From a checkpoint of a small masked image model: 24-pixel images, layers 6.
Rows from block 3, named by matrix and row number. Rows with one number belong to one neuron. Each number is 128 + 24 x the weight over its row's rms, rounded and kept within 0 to 255. All counts start at 0. Numbers have three digits each. After the name is the row's rms in percent of the matrix's.
# gate: MLP gate (model.blocks.3.mlp.gate.weight, 1360x512), inputs 206-308
# fc1: MLP up (model.blocks.3.mlp.fc1.weight, 1360x512), inputs 206-308
# fc2: MLP down (model.blocks.3.mlp.fc2.weight, 512x1360, transposed), outputs 206-308
gate.36 091:116104144122136127102165150164159161138074101090155130112120100116126119148141135122139127146145175120136150160103133124135126136121134130152171141169122125129131117124117147100120127117138134115147113118125188091075115123140089155152112132113141184115161117126127122144124106151122101147156125157157115105135
fc1.36 092:148173118136133112154164148118137082113119119136085115091114165145103113142118111101100103107151151121146136121116134129147142146119096140092109158122121104106133140126132103152152122123113143127100112095127098154134135129152151110143133096110122049123115098150095164126133173131102118133077168084117153149068
fc2.36 096:113169168107106091093102125115151145155105126181153094149114123183164123112094069118152132127088116118109127124141196120154140131140109127145166127115140149141125107131153138109155144069133095139127154125116124127103114098129126158147182137117123168152154152131148096105126116095127141130149137107132119118141
gate.37 086:131137109142169153128149123147110110116159162099128125151087129121111154145126081127099109159145128121125085089134125137172167117093115096123158133137113126138119142150123106156135107179126080114117151117144177135089163162124128137125039135127123135121113150113161146096121163154142142085148127092140088109114
fc1.37 087:126192113124098088119118054115153137135096147134120160118135148137111130115122142143156152133131099106090126142159093097129110112165150127138094143127136150125134157109114113095126150115164162158165131158127120089135120123137140130145144128119143163111155109166117100129118118114104138132055119177165112180099
fc2.37 085:146141133101089100109131139087133127201120135119131143155151070164166136131155142100127115141134118152105116098117133147167074136129098140096106139167158153121145169091117095096161089134076127151113162177135150156150123107087085097168112137144103147112125120097112129128122150146151099118107159121144146116146
gate.38 091:173110150101086119155162104109097120093120114186121121150110131111111142117145135146153106152135121118122097120082145142122159141096087110142146123165127128151110135187127123150111183119126113151147149146132111126130126140119144156110131180136183111178104134175117149118081165147148100096128100144077151169110
fc1.38 091:127120104145130130168132173129130095128133143087146157072112152110165135092130123136131127146105110162120119123125140127137134173118134136131202135137037098126099127101156127150152116127107104145118162154145144113176107125109088098121102152139157115107158098147118178144085126129133160111115117119168141151112
fc2.38 103:168092147123094152119115129137137119101139114125146136132126169100122138135148111125090109110132150148148079143146115158130127080131080151149116107134118131132133174125060084108116142177096082112138166137102113131087158114109135107125146129157110106141121121172098151132122119132090121109124149139132121123112
gate.39 092:095099111100095115138176148132156086145147113141175109102090114173136118142131128096122146114161171122141086126108137162168107114091120130159114171118152121140145102126172104150123106113164155137099175100126123128131096109101155140099132126139150162116121123087135150104104107181159165091159142146120125131157
fc1.39 091:114158147122156145143126124130152119114075114160154104112130119118103146107136170151149151119155119131126129138092131132165084128102145170111149126153156117105124143154106133112178159137153153103149125105103160127139113093110120135115165143160125137150150108148110097164124090097152173135133117102175115179107
fc2.39 091:155163136123063118126127134118161077117172139152126115135100101101106121136135139141151147135111144137123123092100137155138116143131141071118116162089110156114138156113142131125181118119120131148082120121143135114122157133093152115128167157121118132124095135129134160133118128130134115115129155086181156138139
gate.40 092:153103086137149123181142126119191152119102112140146118141107139150115125077149136174141104142123163091121131127133135109105104176152115148130125130093099128144138178185143139171126141147094155134121146127128129109112100143128083110098167081120146145111088154113134119164130119133124136110112109119108122153192
fc1.40 093:102130134099125139125092099143092120116137134125076160119160097174156115132130111109117154111165104136090105169085129131136150103129152102133145141129131119091164127076149123127134152119165136143131095143126109164162126122116123150158112168140140092116138147176115128126131106096136043123085135092180126142119
fc2.40 092:149134175111130119172146168118156162110134153164146124139159102066119129143161088081102112125147157160153118136147098105124103179109138162108124100156100155126140193088153133096108107155104115106085164171107119115186174132145177160156131114152142149115146111070160130101148091179112152122094133141098125123105
gate.41 117:116110133122125126118143121108153121140167112123154160119089183093199108121187139196156117165118160138129142087137138099084123131118152119166121112115098127149129091110141138179141134068179177143062145106150123127137128142123130114143107126134147149166097134109132114093179123144176161147151104103147114110131
fc1.41 118:126145107142129130136122147121153097125150135085088132136135125186091140122163144102132131106082140147153142182165128167172120129098127135067120099120106094104134105128106140095134108121116168143148110116109113122134139103120166136128143142162129148119167100141127093138129150122156120143153149121143118125121
fc2.41 122:175148103145121127134093117145131077104129130131119136136203127109075122107113163118118102193127095149169119129132146153168130170166104142113154117163130092102142128129106130105135100121097133057127087156116139116158167146095138132088107161126111146102107132104112094104135113150123107121117134095151115165121
gate.42 099:146116128160111120131092123144144120130131119130097131118123073114085125132159120157136119135163160160115139108164140136070167146103143085157132107163133110124113162119091136130149151145134130128115131076135144159117096162106134124109111157127084133104109130149104133124152130167101158157141131120135146159166
fc1.42 097:113130104098124108126118104093091114131162101138131136148132139091130124122143116134125082092116096118143143151124148168090139133155132159154164129135125112095118119117138140104151081108111137141114149095110123107142147122141116159128137146146136113109166084162125126160121089132153155099126150145139170162127
fc2.42 091:150121070112151099111110113113103111150134115131145129129149093165082117095116090138172119128127106106123117153128121208099136134101116143123108137104171136114131106134136149138110128133139116121160106145148166137121109146110115129134173169147129148122113161109120124109157127151091190138134133125124122112122
gate.43 094:160107139119139144140118082094154143180131084122119147131132131131132135114119149137122144128150128110151112164156109162090100134161134119123119148126145122130121128152168137136158152123138136129124126078087123164164146114134089089135139135084063185119159150155137117093104109109106132102160149159170106111130
fc1.43 095:058148115135148123111132138144111166100151162144103155092090124135100108131116148107139120108097173153103124164142134103106098097128144141111147113178122078118146168111142154129125095120100108113131107191150103100055120124120157150135113137126172113135132125130145167142111116119125129146131129137103156121098
fc2.43 089:124109085176131167138116114143118138150141092126099105129116130126085108139144098131152125098089108124154128107111140122166108135148095129136110114159085099168153129099129094110096090137074139137169148127129137120138099118137108136112160149138119175131131156098130133197125106130139130107134144109126142118077
gate.44 104:096143147187145099074150099139129109163102122133123129099109137098123169123107107157137149138141165092163124161180137109170119141144137113121133121135131167121113111140148125142133142120132140139091155162161161117100138125142142103137105180111134125109116114161137126139142100148121109158104122150143145158141
fc1.44 106:115121122068158122164135116100159119124150142123113112180132137128191070132149135134116111094083093167085139118133120120084093129129104116130149113135116124119166124083158134112148152153110129144167110125126095160129142125120136191126105155143138133130152130107107132133100159165105142117107123131149107109152
fc2.44 106:094127109107110146147134116119096129117190178114118140102144124170145113132120093112133091145144126148063147124127121151105146145145102126173133132179117095116106111112135136105112105117141082122117167081086124141131125143154167128112125103120124168168119111127151126118166140138098131116099113099152141133107
gate.45 110:144106136134147165128145113117130107139121171156103159119117107142124150124078089131160189113205158150153110133093154096181120123113123180108136143118103136127111142117101106137163129152150118145151145088116107146112116134115113128155113102084153126107098091177155118115101145110089182110164121110156171090128
fc1.45 111:085151086104132117112136092136130113117185124127138163125111112155092136104109115146125168115176115135123110131220157140103126158132125072082070114123134179130129113134121098132177109118117113129095110110117130157139162112146141116128129137132109151111153079122160094136142116148129118097100138164130137120099
fc2.45 114:131126147176109160125116111144115132141103144132169152148093114141135104139127104181101136152085115114130164154136153178123168089089147119165160184100129121115078121128133089111125122116104149140145092136188121113093121126134170113112154146116154142109118139115104139141159137103119113114121109099092115129136
gate.46 102:120194067102136146152150113143143120152137115118159116076113161091109115125091075101130077134147140123136142109080154161106141129120123161136104155139136126092202113111100123096131148112112118136145135108126117121154132158125142140120110126128122152159116188127124130133164147132130129078114145165134146117132
fc1.46 108:142130127156078139150105142093126111181109099103129112098100143144119121111121134122152166136116159152093106104132115145076155123103120160120093146155196136134101099079123123118113130145090122145135102118110143107111135093097138124169155124154102146108108146134159120175124107105119120110149141119105123144130
fc2.46 103:107145151112130118142153143105123139165111149110088170130162147179112146086153178121156146124117129120141128143141096139114120146088120108126115071120123126120100153139155139117111120113166085148154156111143106094129122170114105124119109118118108124146106139134153111154150123138098132141135092147163106111128
gate.47 109:120106158159128156164137159151133132141112128152159138128153146123139158134142138140153114099166141138080138126129120152079115101139183119174140113169133122124091110103122123127171141116169153166144112123130123116117128095144109110162113127191116149107159112148139140117159134135156128134126151141130129124136
fc1.47 108:090129166137106138160131126092112112134130173157172154138137139123107179154157122129137128109124113168136173139122140118111148088125150122115108139148109137145125136142124147152152136134139148144145123132151155103134136084163137137174169124140118115126125132163165120137135123182161139142131116128126155127128
fc2.47 109:135086142141132108107106167151142132143119117156136105137162121122136152132124120117102122152128163099092161135098131091126080044095149155121125109102142115149162137160135179114118139107135137103109131143150119148124114132109121156130105104122141138111141147120135161149160120166104104111121087149171090144142
gate.48 099:110122116140147143065102119147137102118075172150148130129135133137142194136149084155127089154157144098171112146135150131144126115122084139125143109085101158156141171137116116153120082136105170162135119154141111070187134103165127135130158098131160155141126133120126149147180131105104114111152149112141133164069
fc1.48 099:100120130132102112183142137139115144112150114140127122145166152118164085108127107089143131089126135163110110121107119132079089084118131150108133156150142088167111110119148133139144107101160121094102111117079138127077150112109109183103112153115151092091144167138133074157106108108138120116101097132107099131166
fc2.48 106:100140133109130169150135126105176105137085120166142107128128142093163089091109139158147103081126122153143124108106123095155145135066136146135143143142130093173167091077161090127084131112142151143104120089138130111173102103157119115147180132143099128098146121116164135156132121071083115129123123130073124104150
gate.49 095:157164135089140117116123179177084146097126140119171075158128161133140112083159141168161137153138156129116131095125117126151150145112099102155159175138127172190137083152111148128102118118110097077147125103121127121159149134133126127099122167153098101106108142133117186112191144187140138144129143106091154126113
fc1.49 101:154169114116171115170130162130069164096134070151124093124103153142094136088160115123159113121135180136174115129128113104131133128130088158168135138149139156106133089163116120135119132123125131117160126134105136153116127081121144120075147133125105112117148171163107128118147113131119103158102141123138145134101
fc2.49 105:122155159171122161159133152095120110112136172096094089152141113114134157116119138142086115135148069100146103191124124146136131162131106152148136125120111153116142103103091127109126114108116099126121116118154133137165108118155184120121108165193120141156103146096149178092087132139122113121122126107118099167112
gate.50 090:132085149109125087107171115096131136116085126132153112106096103131101133148128167116144162157146123116117069117122112139110137118117126110118152118158129120140083155140141128126118114114158102150157142126125097114140108165162070151135100144098130124109138133176113125096109122166154115115128166125124065084089
fc1.50 086:148124129144129142175104130166126115140166109136157114161112151134155166116123078130130156120080118131167159107138163166127130123145117107157119122124096116131115143134136108123129112119093121139124166086119128112114149140126143085126178088128081115141165162109160111152149177127099114145116099134118136108141
fc2.50 092:153118137119131145119142126128184127129155147142115113151195167137100138117116091148131110136127111136138115116129174092162101116078158106098152162083099166114124116137131111104126138114126124137148113096098119137129146128155121161145133137160111131144158147153133157119137126158126122137169151125107124166117
gate.51 098:159134134141141141169076110163154151134101117110118121128090111103134171131146137170113077129114111106161119148123130178123146136108140101110144151122141116164134139100141158124132127085121124096094169110122122104127105180149107111146114089142127162127129135122136108111153146078143098096143139086140150156072
fc1.51 103:128094130170155084163152046108157105120134129147151116132139123144117102116134095075101129160157103139137127097190147119123110125135142157117125127111132134109131129091102091139153166167159146144140136097110117162138164088103133143137135108088147115154183105156123128136128095107132144131124155144105074130155
fc2.51 097:129136163118110148127130115098111122158151135096125146084150137104149170132110131134139122142139120143148113080130113178111178133125120140158102137155129133135126136119109102129099113128128110129133113097110099133134061127140127079088128127163169106150130106160124153101132129139134147172123114108146147127121
gate.52 095:104086156161123179120116117117123149139153093095168087170142148125140132090119146089103102141129141149108110136106150109079156113117111123138137052134164110108159083170119120124090121148172157168121148082139102108076133146154167133146133160151123153120126091126149151087153121106121107113099132149137138167143
fc1.52 099:131170109097172098191133112142143102139126127131147119121112123112159106141138119164082143135107147093135128114165159152120194117114136143123093140156127081153135110104122146064184130106093115104113118135135133179131148144132130119086121138136105123131142149123134122138138093094179122104114146151125109153153
fc2.52 100:091127123134167151117142139173124169127132137145139127118134157079138144124120130134126150100110095126108082130126132136130151098111099175090073085167138109142139097104124102138158131110137166113127140112128145132110128118162104151169117079142132121154145136112106177097124115122080123159103151133144113147121
gate.53 110:142134112129146128103154133141109150082135164106091140068111147166106149101134094151104153140099108135097123162121131122113134153142136128102118136140119125112154096158134097105167147155157138125159108108141148109134120119163175102168132127132205151118133111104127092166095086128139123070118126089127137122128
fc1.53 119:114139093136097165122108132097147131126116141133109132130159099176136144168122144124159128157098118100110155072146135088172115104130131108117106142115128098147130143123127121181138118141150153097132093143155111122133129115149132104128128121115141118146096082078100126119104106120134106096128126103098121145118
fc2.53 114:107104135135134095094138117094145154187127139127145166160098147116104156135082145149145114081122153071141133157134121128126142094163147098140149165153098136145114123119117168111147117117157174117096137076171138162178124133138121126151120125153117102147100159126096105130113148142129113112143101146110100124148
gate.54 096:106152125169154133110111119109092140122097161132150119138130123123123130121115117092136106144128133094110104126122121141127115164186152090141110148145086133112159140148146137143107102166147087127143169119121098132144103084152151119154153127138122115084111151133090127151141191107144148145113162106134130139116
fc1.54 095:090141119130130128096084141149119158081090186107129101144142160136123127146156123146129146157118102097143105147102116174125148132112145105163130088143128118138150131107133113154115114173150122095155141116153134158163114105137152144163142161145095099099109157134134121078098113167133143153138057098138094140118
fc2.54 096:090108103113109119148143172096127155142134142124084117129129153112124116123095098101122133132096157097097108152117160131146128092136136146098113115164116137124134132143110113143102126121114096147085120106122129102087180102137104104110113142131103060125088128196127127129130121116122126154129085121142132124140
gate.55 086:119114128127166200088131118156102145128132128080125162136104134145155094082159127115120141156166137070147122102089146121078161120110090128072228142130147164159125133122115067121125098163120132129162090121115144102135128135095117121163114131155110151118084124169069159148128113138162113121120122118108123164133
fc1.55 100:126124110127120109146147141146182162135140154115111111139152140142138108140126075113131132121109122158124160175147073112137118132160101112139117137127114092104095134121163156089141118145118155137127125119127117129119161118159160056130110085096144132148155086102184142150115140164126108110140143121143140029100
fc2.55 092:122071178133112118144136131115074118128151128164128142161187131119154162125098120126128126119140121126133083138161151094122096164141130148149153125119120074091110084115133127143108090053139107158133125123130101106138165125126122136132145120142147159151138145091123094100126117081115103148152126138156165143103