Weights of a small masked image model.
Training: soap at rate 0.0018, 31200 steps, batches of 256.
Data: trained on retinal OCT scans (Kermany 2017), 98430 training examples, 81.1 epochs.
Rows from block 3 of a small masked image model, named by matrix and row number. Rows with one number belong to one neuron. Each number is 200 + 20 x the weight over its row's rms, rounded and kept within 0 to 999. All counts start at 0.
After each neuron's rows are labels from the 100 images, of 14848, where the neuron reaches its largest size: "top examples" is what is common among them. Only what is clearly more common there than usual is listed. The data: retinal OCT scans (Kermany 2017). In brackets: how many of the 100.
# gate: MLP gate (model.blocks.3.mlp.gate.weight, 1360x512), inputs 103-205
# fc1: MLP up (model.blocks.3.mlp.fc1.weight, 1360x512), inputs 103-205
# fc2: MLP down (model.blocks.3.mlp.fc2.weight, 512x1360, transposed), outputs 103-205

gate.226,213,230,184,228,209,226,207,212,221,181,243,185,209,196,218,212,221,227,181,192,180,195,233,182,189,214,237,187,194,207,235,214,199,199,197,198,206,213,240,189,196,206,210,165,205,175,201,196,150,162,208,214,226,204,167,193,232,211,238,199,185,190,210,187,214,239,189,182,213,176,202,212,214,244,173,201,204,231,174,191,212,206,195,172,192,173,198,197,205,199,218,226,177,228,198,200,188,181,209,196,182,189,221
fc1.226,190,185,219,203,188,194,189,187,210,245,217,224,162,185,197,186,202,202,187,197,177,189,222,168,206,216,188,181,188,172,179,199,188,173,204,197,191,186,177,204,166,220,219,206,222,175,184,196,223,198,199,198,204,193,185,208,191,204,182,179,218,236,194,190,201,217,216,195,196,194,199,178,198,183,228,192,233,158,181,205,230,183,202,210,225,234,202,190,202,193,196,241,203,216,234,176,219,200,195,167,191,200,175
fc2.226,170,238,213,231,204,195,198,172,208,210,174,211,204,185,207,196,193,196,178,216,237,244,236,215,213,198,232,226,205,152,190,199,178,188,188,181,180,218,225,188,175,202,190,205,213,181,211,163,214,208,236,205,194,205,168,192,197,208,209,180,200,198,221,233,213,221,189,197,238,181,189,136,230,191,189,223,196,205,220,206,203,215,252,177,208,200,178,202,191,236,225,184,185,202,189,217,195,248,215,208,173,199,208
top examples: finding: normal (92)

gate.546,162,210,192,182,225,226,197,191,224,145,203,193,189,190,222,185,177,225,186,182,179,192,183,217,239,221,195,168,204,179,238,236,201,214,185,200,204,164,205,180,157,216,185,237,181,233,194,218,186,205,186,212,202,239,205,213,219,197,176,167,184,217,182,198,214,191,230,190,207,179,200,188,217,204,210,169,225,174,195,189,211,212,230,200,216,178,234,145,194,196,235,204,194,183,200,235,212,198,263,206,186,220,216
fc1.546,215,181,201,200,177,197,145,201,182,207,184,177,204,206,189,236,216,212,214,193,235,192,203,221,175,169,158,232,191,212,165,196,184,210,204,170,237,176,218,195,248,214,162,190,178,183,186,177,219,175,211,189,202,174,213,202,181,188,213,219,237,199,196,213,183,175,202,227,228,227,203,209,224,203,232,205,193,226,206,205,207,207,199,196,207,198,196,236,204,200,206,229,168,184,213,191,186,194,168,190,210,192,189
fc2.546,220,204,151,190,243,192,234,215,204,204,200,212,194,216,172,216,212,201,202,209,200,204,184,213,219,157,180,191,170,203,199,210,185,222,169,171,207,187,195,226,201,202,180,231,202,207,226,193,189,202,213,201,229,192,190,220,156,200,184,220,206,218,183,177,191,229,209,188,171,184,216,188,206,198,222,209,169,181,203,218,162,179,169,195,243,221,182,196,226,200,236,182,197,199,175,206,203,209,206,184,161,227,207
top examples: finding: choroidal neovascularization (60); finding: diabetic macular edema (35)

gate.300,241,211,229,198,240,178,170,230,200,207,220,188,153,228,197,186,191,183,214,234,195,205,187,182,220,175,206,180,152,197,174,209,252,231,207,197,198,175,204,224,250,188,185,209,166,163,173,202,228,217,189,200,202,199,191,194,204,197,195,192,190,173,198,223,221,196,241,201,183,241,197,216,202,213,218,195,211,207,226,199,215,193,214,224,179,187,168,200,192,196,215,234,219,250,218,177,184,194,206,188,199,195,215
fc1.300,188,213,187,200,164,176,192,200,208,221,188,212,211,201,222,187,201,237,150,193,201,217,226,204,209,199,196,199,197,214,187,167,171,210,186,231,244,168,229,169,201,237,190,213,206,190,208,179,204,178,218,189,207,172,194,211,197,213,198,169,165,250,216,170,206,169,190,217,188,189,217,205,202,232,218,199,224,200,201,201,194,208,204,172,211,177,204,198,217,201,200,193,174,187,217,207,212,209,212,209,212,213,243
fc2.300,213,175,210,184,207,226,204,199,198,206,198,231,200,201,172,181,217,153,184,196,201,233,199,201,209,176,203,191,208,204,216,196,204,211,206,181,172,211,180,205,197,192,205,217,226,216,219,224,228,187,227,188,222,197,200,210,190,250,208,160,195,177,179,208,202,178,178,226,167,190,202,218,233,194,209,246,194,204,181,221,190,209,185,217,185,199,165,216,167,197,190,219,218,196,202,215,185,221,228,184,235,180,175
top examples: finding: diabetic macular edema (52)

gate.635,226,200,204,204,197,203,218,234,201,178,198,214,204,181,219,198,155,177,176,193,190,176,190,215,171,234,209,212,210,212,173,175,202,205,185,179,168,184,170,207,197,188,258,185,215,225,222,226,209,210,208,200,210,169,195,189,236,203,186,204,208,193,188,180,217,191,201,192,200,191,178,192,182,227,182,185,196,180,207,227,198,211,186,226,185,155,229,209,210,220,238,188,190,187,200,170,214,197,188,168,199,190,182
fc1.635,203,187,183,185,184,213,204,211,241,173,193,214,195,203,209,220,218,204,197,198,179,225,218,197,210,200,221,226,192,225,233,212,205,197,164,218,174,192,228,213,162,207,210,189,216,187,192,199,193,174,212,195,185,225,196,211,211,209,192,192,199,214,202,204,182,204,219,196,211,229,201,245,216,178,224,209,196,224,179,190,200,214,192,173,216,232,207,220,185,195,195,171,203,167,215,192,198,177,196,211,207,170,225
fc2.635,186,218,212,220,204,196,183,208,208,205,228,222,203,196,166,229,193,170,215,219,200,212,192,210,180,194,152,166,193,185,215,191,200,213,205,198,178,183,173,198,204,214,225,222,221,216,150,226,158,189,226,220,225,215,220,192,174,216,215,186,204,181,193,215,207,182,174,231,202,191,211,202,234,185,225,191,191,186,167,192,217,199,174,168,204,207,155,197,184,230,208,198,221,189,207,206,209,204,239,234,202,217,219
top examples: finding: choroidal neovascularization (68)

gate.313,210,213,221,220,206,164,200,209,196,188,165,152,181,234,185,194,188,202,219,200,182,211,201,194,206,208,196,214,207,238,215,170,163,232,221,182,225,208,243,162,177,221,213,202,192,216,216,197,201,182,184,177,214,226,210,177,208,207,186,198,211,257,161,191,173,194,173,204,210,160,197,203,228,168,222,237,201,252,220,171,224,184,206,213,192,210,209,188,193,197,207,190,203,215,158,200,190,175,202,206,198,194,182
fc1.313,202,199,210,178,198,179,213,201,202,188,216,206,210,224,185,192,229,179,190,224,207,208,226,171,223,204,196,228,211,237,181,133,199,207,151,169,197,196,184,173,206,235,229,232,218,173,248,205,179,234,169,226,212,196,206,194,179,235,194,193,240,154,168,220,189,193,186,196,178,207,186,192,230,202,215,219,194,215,215,197,181,184,176,199,213,161,214,164,218,198,206,201,212,197,204,197,230,221,174,189,242,215,186
fc2.313,200,211,166,212,207,235,190,200,208,210,203,196,200,189,222,199,198,176,206,195,172,227,151,237,210,162,193,176,203,205,238,246,194,190,183,248,174,212,213,194,179,162,215,188,207,178,219,203,183,209,202,202,199,225,239,214,208,182,212,218,193,150,184,235,209,195,188,191,190,174,206,233,196,200,203,205,218,159,193,186,216,211,232,205,158,221,187,241,198,208,194,176,221,209,219,198,186,166,216,207,193,190,212
top examples: finding: choroidal neovascularization (96)

gate.47,147,195,175,191,185,213,172,219,174,221,192,203,188,167,207,222,198,194,206,172,200,219,158,150,192,210,196,197,208,202,207,224,208,193,191,198,225,219,182,184,234,205,194,179,180,194,220,204,245,203,205,186,196,195,226,160,198,184,214,240,202,198,205,195,194,189,227,189,191,177,173,213,178,203,200,194,183,184,216,175,215,182,187,210,200,193,232,186,204,231,194,201,199,214,167,177,185,179,217,170,225,242,220
fc1.47,172,176,211,165,201,201,179,203,178,203,192,206,201,193,191,219,173,185,210,186,220,235,197,212,218,184,180,163,231,214,205,247,223,180,216,186,206,215,175,175,240,205,192,196,205,187,202,229,229,166,183,200,216,201,231,166,227,181,218,208,204,233,182,252,185,204,223,206,186,200,191,198,210,203,185,176,218,205,211,195,196,187,237,207,170,189,212,197,189,204,192,205,201,198,213,217,188,216,206,198,225,234,222
fc2.47,192,186,205,219,200,169,227,217,162,218,157,218,204,220,200,172,176,195,208,230,198,231,216,224,200,153,217,182,220,232,183,178,185,179,193,212,210,188,207,181,206,166,199,193,205,212,190,203,172,182,200,168,178,211,220,206,202,221,171,202,204,188,232,188,190,204,198,178,190,218,196,243,193,222,223,175,188,197,234,197,216,202,205,212,181,234,193,217,207,195,237,168,220,177,215,192,191,179,213,236,192,184,205
top examples: finding: diabetic macular edema (45)

gate.31,207,225,197,225,203,219,177,235,163,225,201,204,224,215,219,202,224,238,178,179,200,176,248,179,195,183,184,206,178,204,197,199,229,221,183,217,188,197,159,172,225,205,221,189,191,195,191,204,206,232,206,181,204,200,199,208,231,184,196,197,244,209,209,230,221,197,192,209,191,206,205,202,195,218,233,224,187,234,205,179,207,186,186,234,212,190,190,185,192,210,179,201,202,238,204,170,240,223,186,169,200,187,203
fc1.31,204,187,211,218,230,214,206,243,164,211,207,181,232,189,212,219,172,178,198,230,200,196,191,198,215,197,157,200,201,248,222,192,218,221,206,217,209,214,218,189,210,180,184,183,173,154,180,190,177,180,183,210,207,219,213,199,214,214,190,170,206,170,193,211,225,189,222,182,215,201,193,250,216,208,214,180,173,234,185,194,201,169,178,208,218,167,176,221,213,195,189,219,191,224,191,185,221,209,174,185,205,191,212
fc2.31,202,203,212,172,198,208,233,204,203,183,208,207,189,200,206,174,194,196,189,216,191,208,167,194,180,170,204,229,201,181,226,211,168,206,190,176,199,202,167,163,215,196,216,230,182,252,239,210,179,203,194,185,194,187,205,209,181,187,209,203,229,203,165,206,203,176,223,178,192,155,178,200,216,180,208,118,150,209,200,225,208,217,198,192,187,197,210,208,211,213,193,191,176,176,226,198,215,194,196,228,226,178,175
top examples: finding: normal (81)

gate.99,185,177,231,211,226,216,225,220,213,184,208,181,185,196,181,197,196,195,164,187,207,183,207,187,181,216,194,240,179,199,193,247,215,200,206,213,201,216,168,215,221,167,196,215,226,204,224,210,205,142,173,201,180,186,207,167,205,204,198,192,194,205,199,226,184,246,233,220,220,237,173,231,246,162,200,257,199,190,161,182,197,195,188,195,215,201,188,218,213,206,163,220,223,201,188,184,167,192,157,232,208,202,218
fc1.99,187,205,177,180,194,195,242,209,193,198,198,222,218,181,204,212,199,212,213,207,211,213,212,183,213,214,222,199,224,232,209,178,182,153,179,153,184,162,199,193,182,207,223,175,178,226,187,177,182,230,198,167,205,224,232,216,211,167,178,200,185,169,196,209,213,167,198,177,162,183,218,189,162,236,192,186,188,179,248,203,191,215,204,228,168,182,193,160,189,183,193,176,237,240,178,214,198,212,236,201,163,190,155
fc2.99,225,189,239,200,208,184,218,210,194,201,216,182,149,193,235,183,177,197,188,197,220,197,198,190,220,231,196,185,210,200,198,232,186,218,207,200,214,209,225,197,201,201,203,210,234,156,192,239,206,199,223,223,212,225,187,193,174,232,194,232,210,216,195,213,200,219,189,220,184,177,200,222,186,199,167,215,209,177,211,177,216,200,201,219,205,197,161,204,195,197,212,195,198,201,201,182,192,180,173,177,210,179,177
top examples: finding: choroidal neovascularization (71)

gate.30,223,201,222,173,183,220,186,194,206,200,193,189,224,234,200,165,211,207,197,210,199,197,194,248,220,181,186,202,215,210,170,202,220,214,203,215,189,196,193,220,215,211,197,214,194,186,212,212,193,206,238,227,202,203,189,199,183,203,210,185,205,216,217,202,211,173,195,227,223,207,230,211,206,180,216,209,193,221,190,207,229,175,180,211,166,182,203,222,201,239,170,214,207,198,197,234,228,204,225,158,210,213,233
fc1.30,229,182,211,188,188,179,179,215,220,229,238,232,184,179,209,222,176,204,202,192,193,183,195,196,204,231,191,189,188,199,163,203,204,169,260,206,170,210,178,185,178,216,194,233,211,226,168,230,192,201,204,204,198,209,175,209,211,161,182,184,219,212,224,208,213,197,189,232,211,196,201,184,184,185,202,199,195,233,189,191,185,179,197,189,202,177,222,152,197,214,219,179,216,210,202,229,191,189,190,214,220,215,191
fc2.30,226,219,167,215,217,220,201,197,186,196,213,230,173,225,190,206,240,162,206,143,224,193,159,150,249,220,175,207,206,181,172,184,208,211,170,185,201,212,229,216,209,214,192,189,231,207,188,184,216,203,207,214,208,173,197,224,161,243,180,181,205,202,166,225,216,200,174,226,187,192,202,206,212,186,227,174,197,217,208,170,210,192,201,205,185,194,181,200,200,218,227,204,210,177,215,204,199,210,209,162,210,223,184
top examples: finding: normal (79)

gate.115,183,221,207,218,230,214,230,213,216,244,198,230,153,200,207,224,201,200,205,162,203,193,189,176,167,207,216,198,162,183,189,161,172,187,212,188,215,162,258,236,205,160,225,207,170,212,209,205,222,187,222,192,205,205,192,206,237,177,178,200,201,229,212,202,189,209,177,186,207,194,212,195,186,203,218,172,245,211,177,198,176,151,214,196,197,222,240,214,215,181,205,190,207,171,210,197,204,193,180,189,166,193,166
fc1.115,216,218,204,209,218,191,229,192,235,206,195,201,180,187,208,204,202,220,172,194,215,204,212,182,192,225,195,220,187,216,162,226,187,193,207,193,226,177,205,213,205,187,219,157,188,197,203,235,199,157,234,206,224,216,213,146,218,191,195,206,182,261,221,172,194,187,207,201,219,213,244,188,214,210,212,196,214,217,150,193,197,182,241,242,195,220,227,198,211,191,210,201,187,198,215,224,206,189,166,209,182,191,178
fc2.115,166,195,230,209,265,176,214,203,189,197,236,188,215,256,180,186,229,190,203,184,183,213,209,186,201,181,219,205,207,190,188,172,212,156,197,188,154,178,201,210,206,204,211,211,188,212,212,184,182,192,175,185,195,211,187,154,198,211,210,231,183,216,206,208,233,189,209,162,193,192,218,169,196,160,211,166,182,199,170,219,208,206,166,178,236,179,219,191,201,217,204,176,178,209,207,170,180,208,228,220,156,186,207
top examples: finding: choroidal neovascularization (79)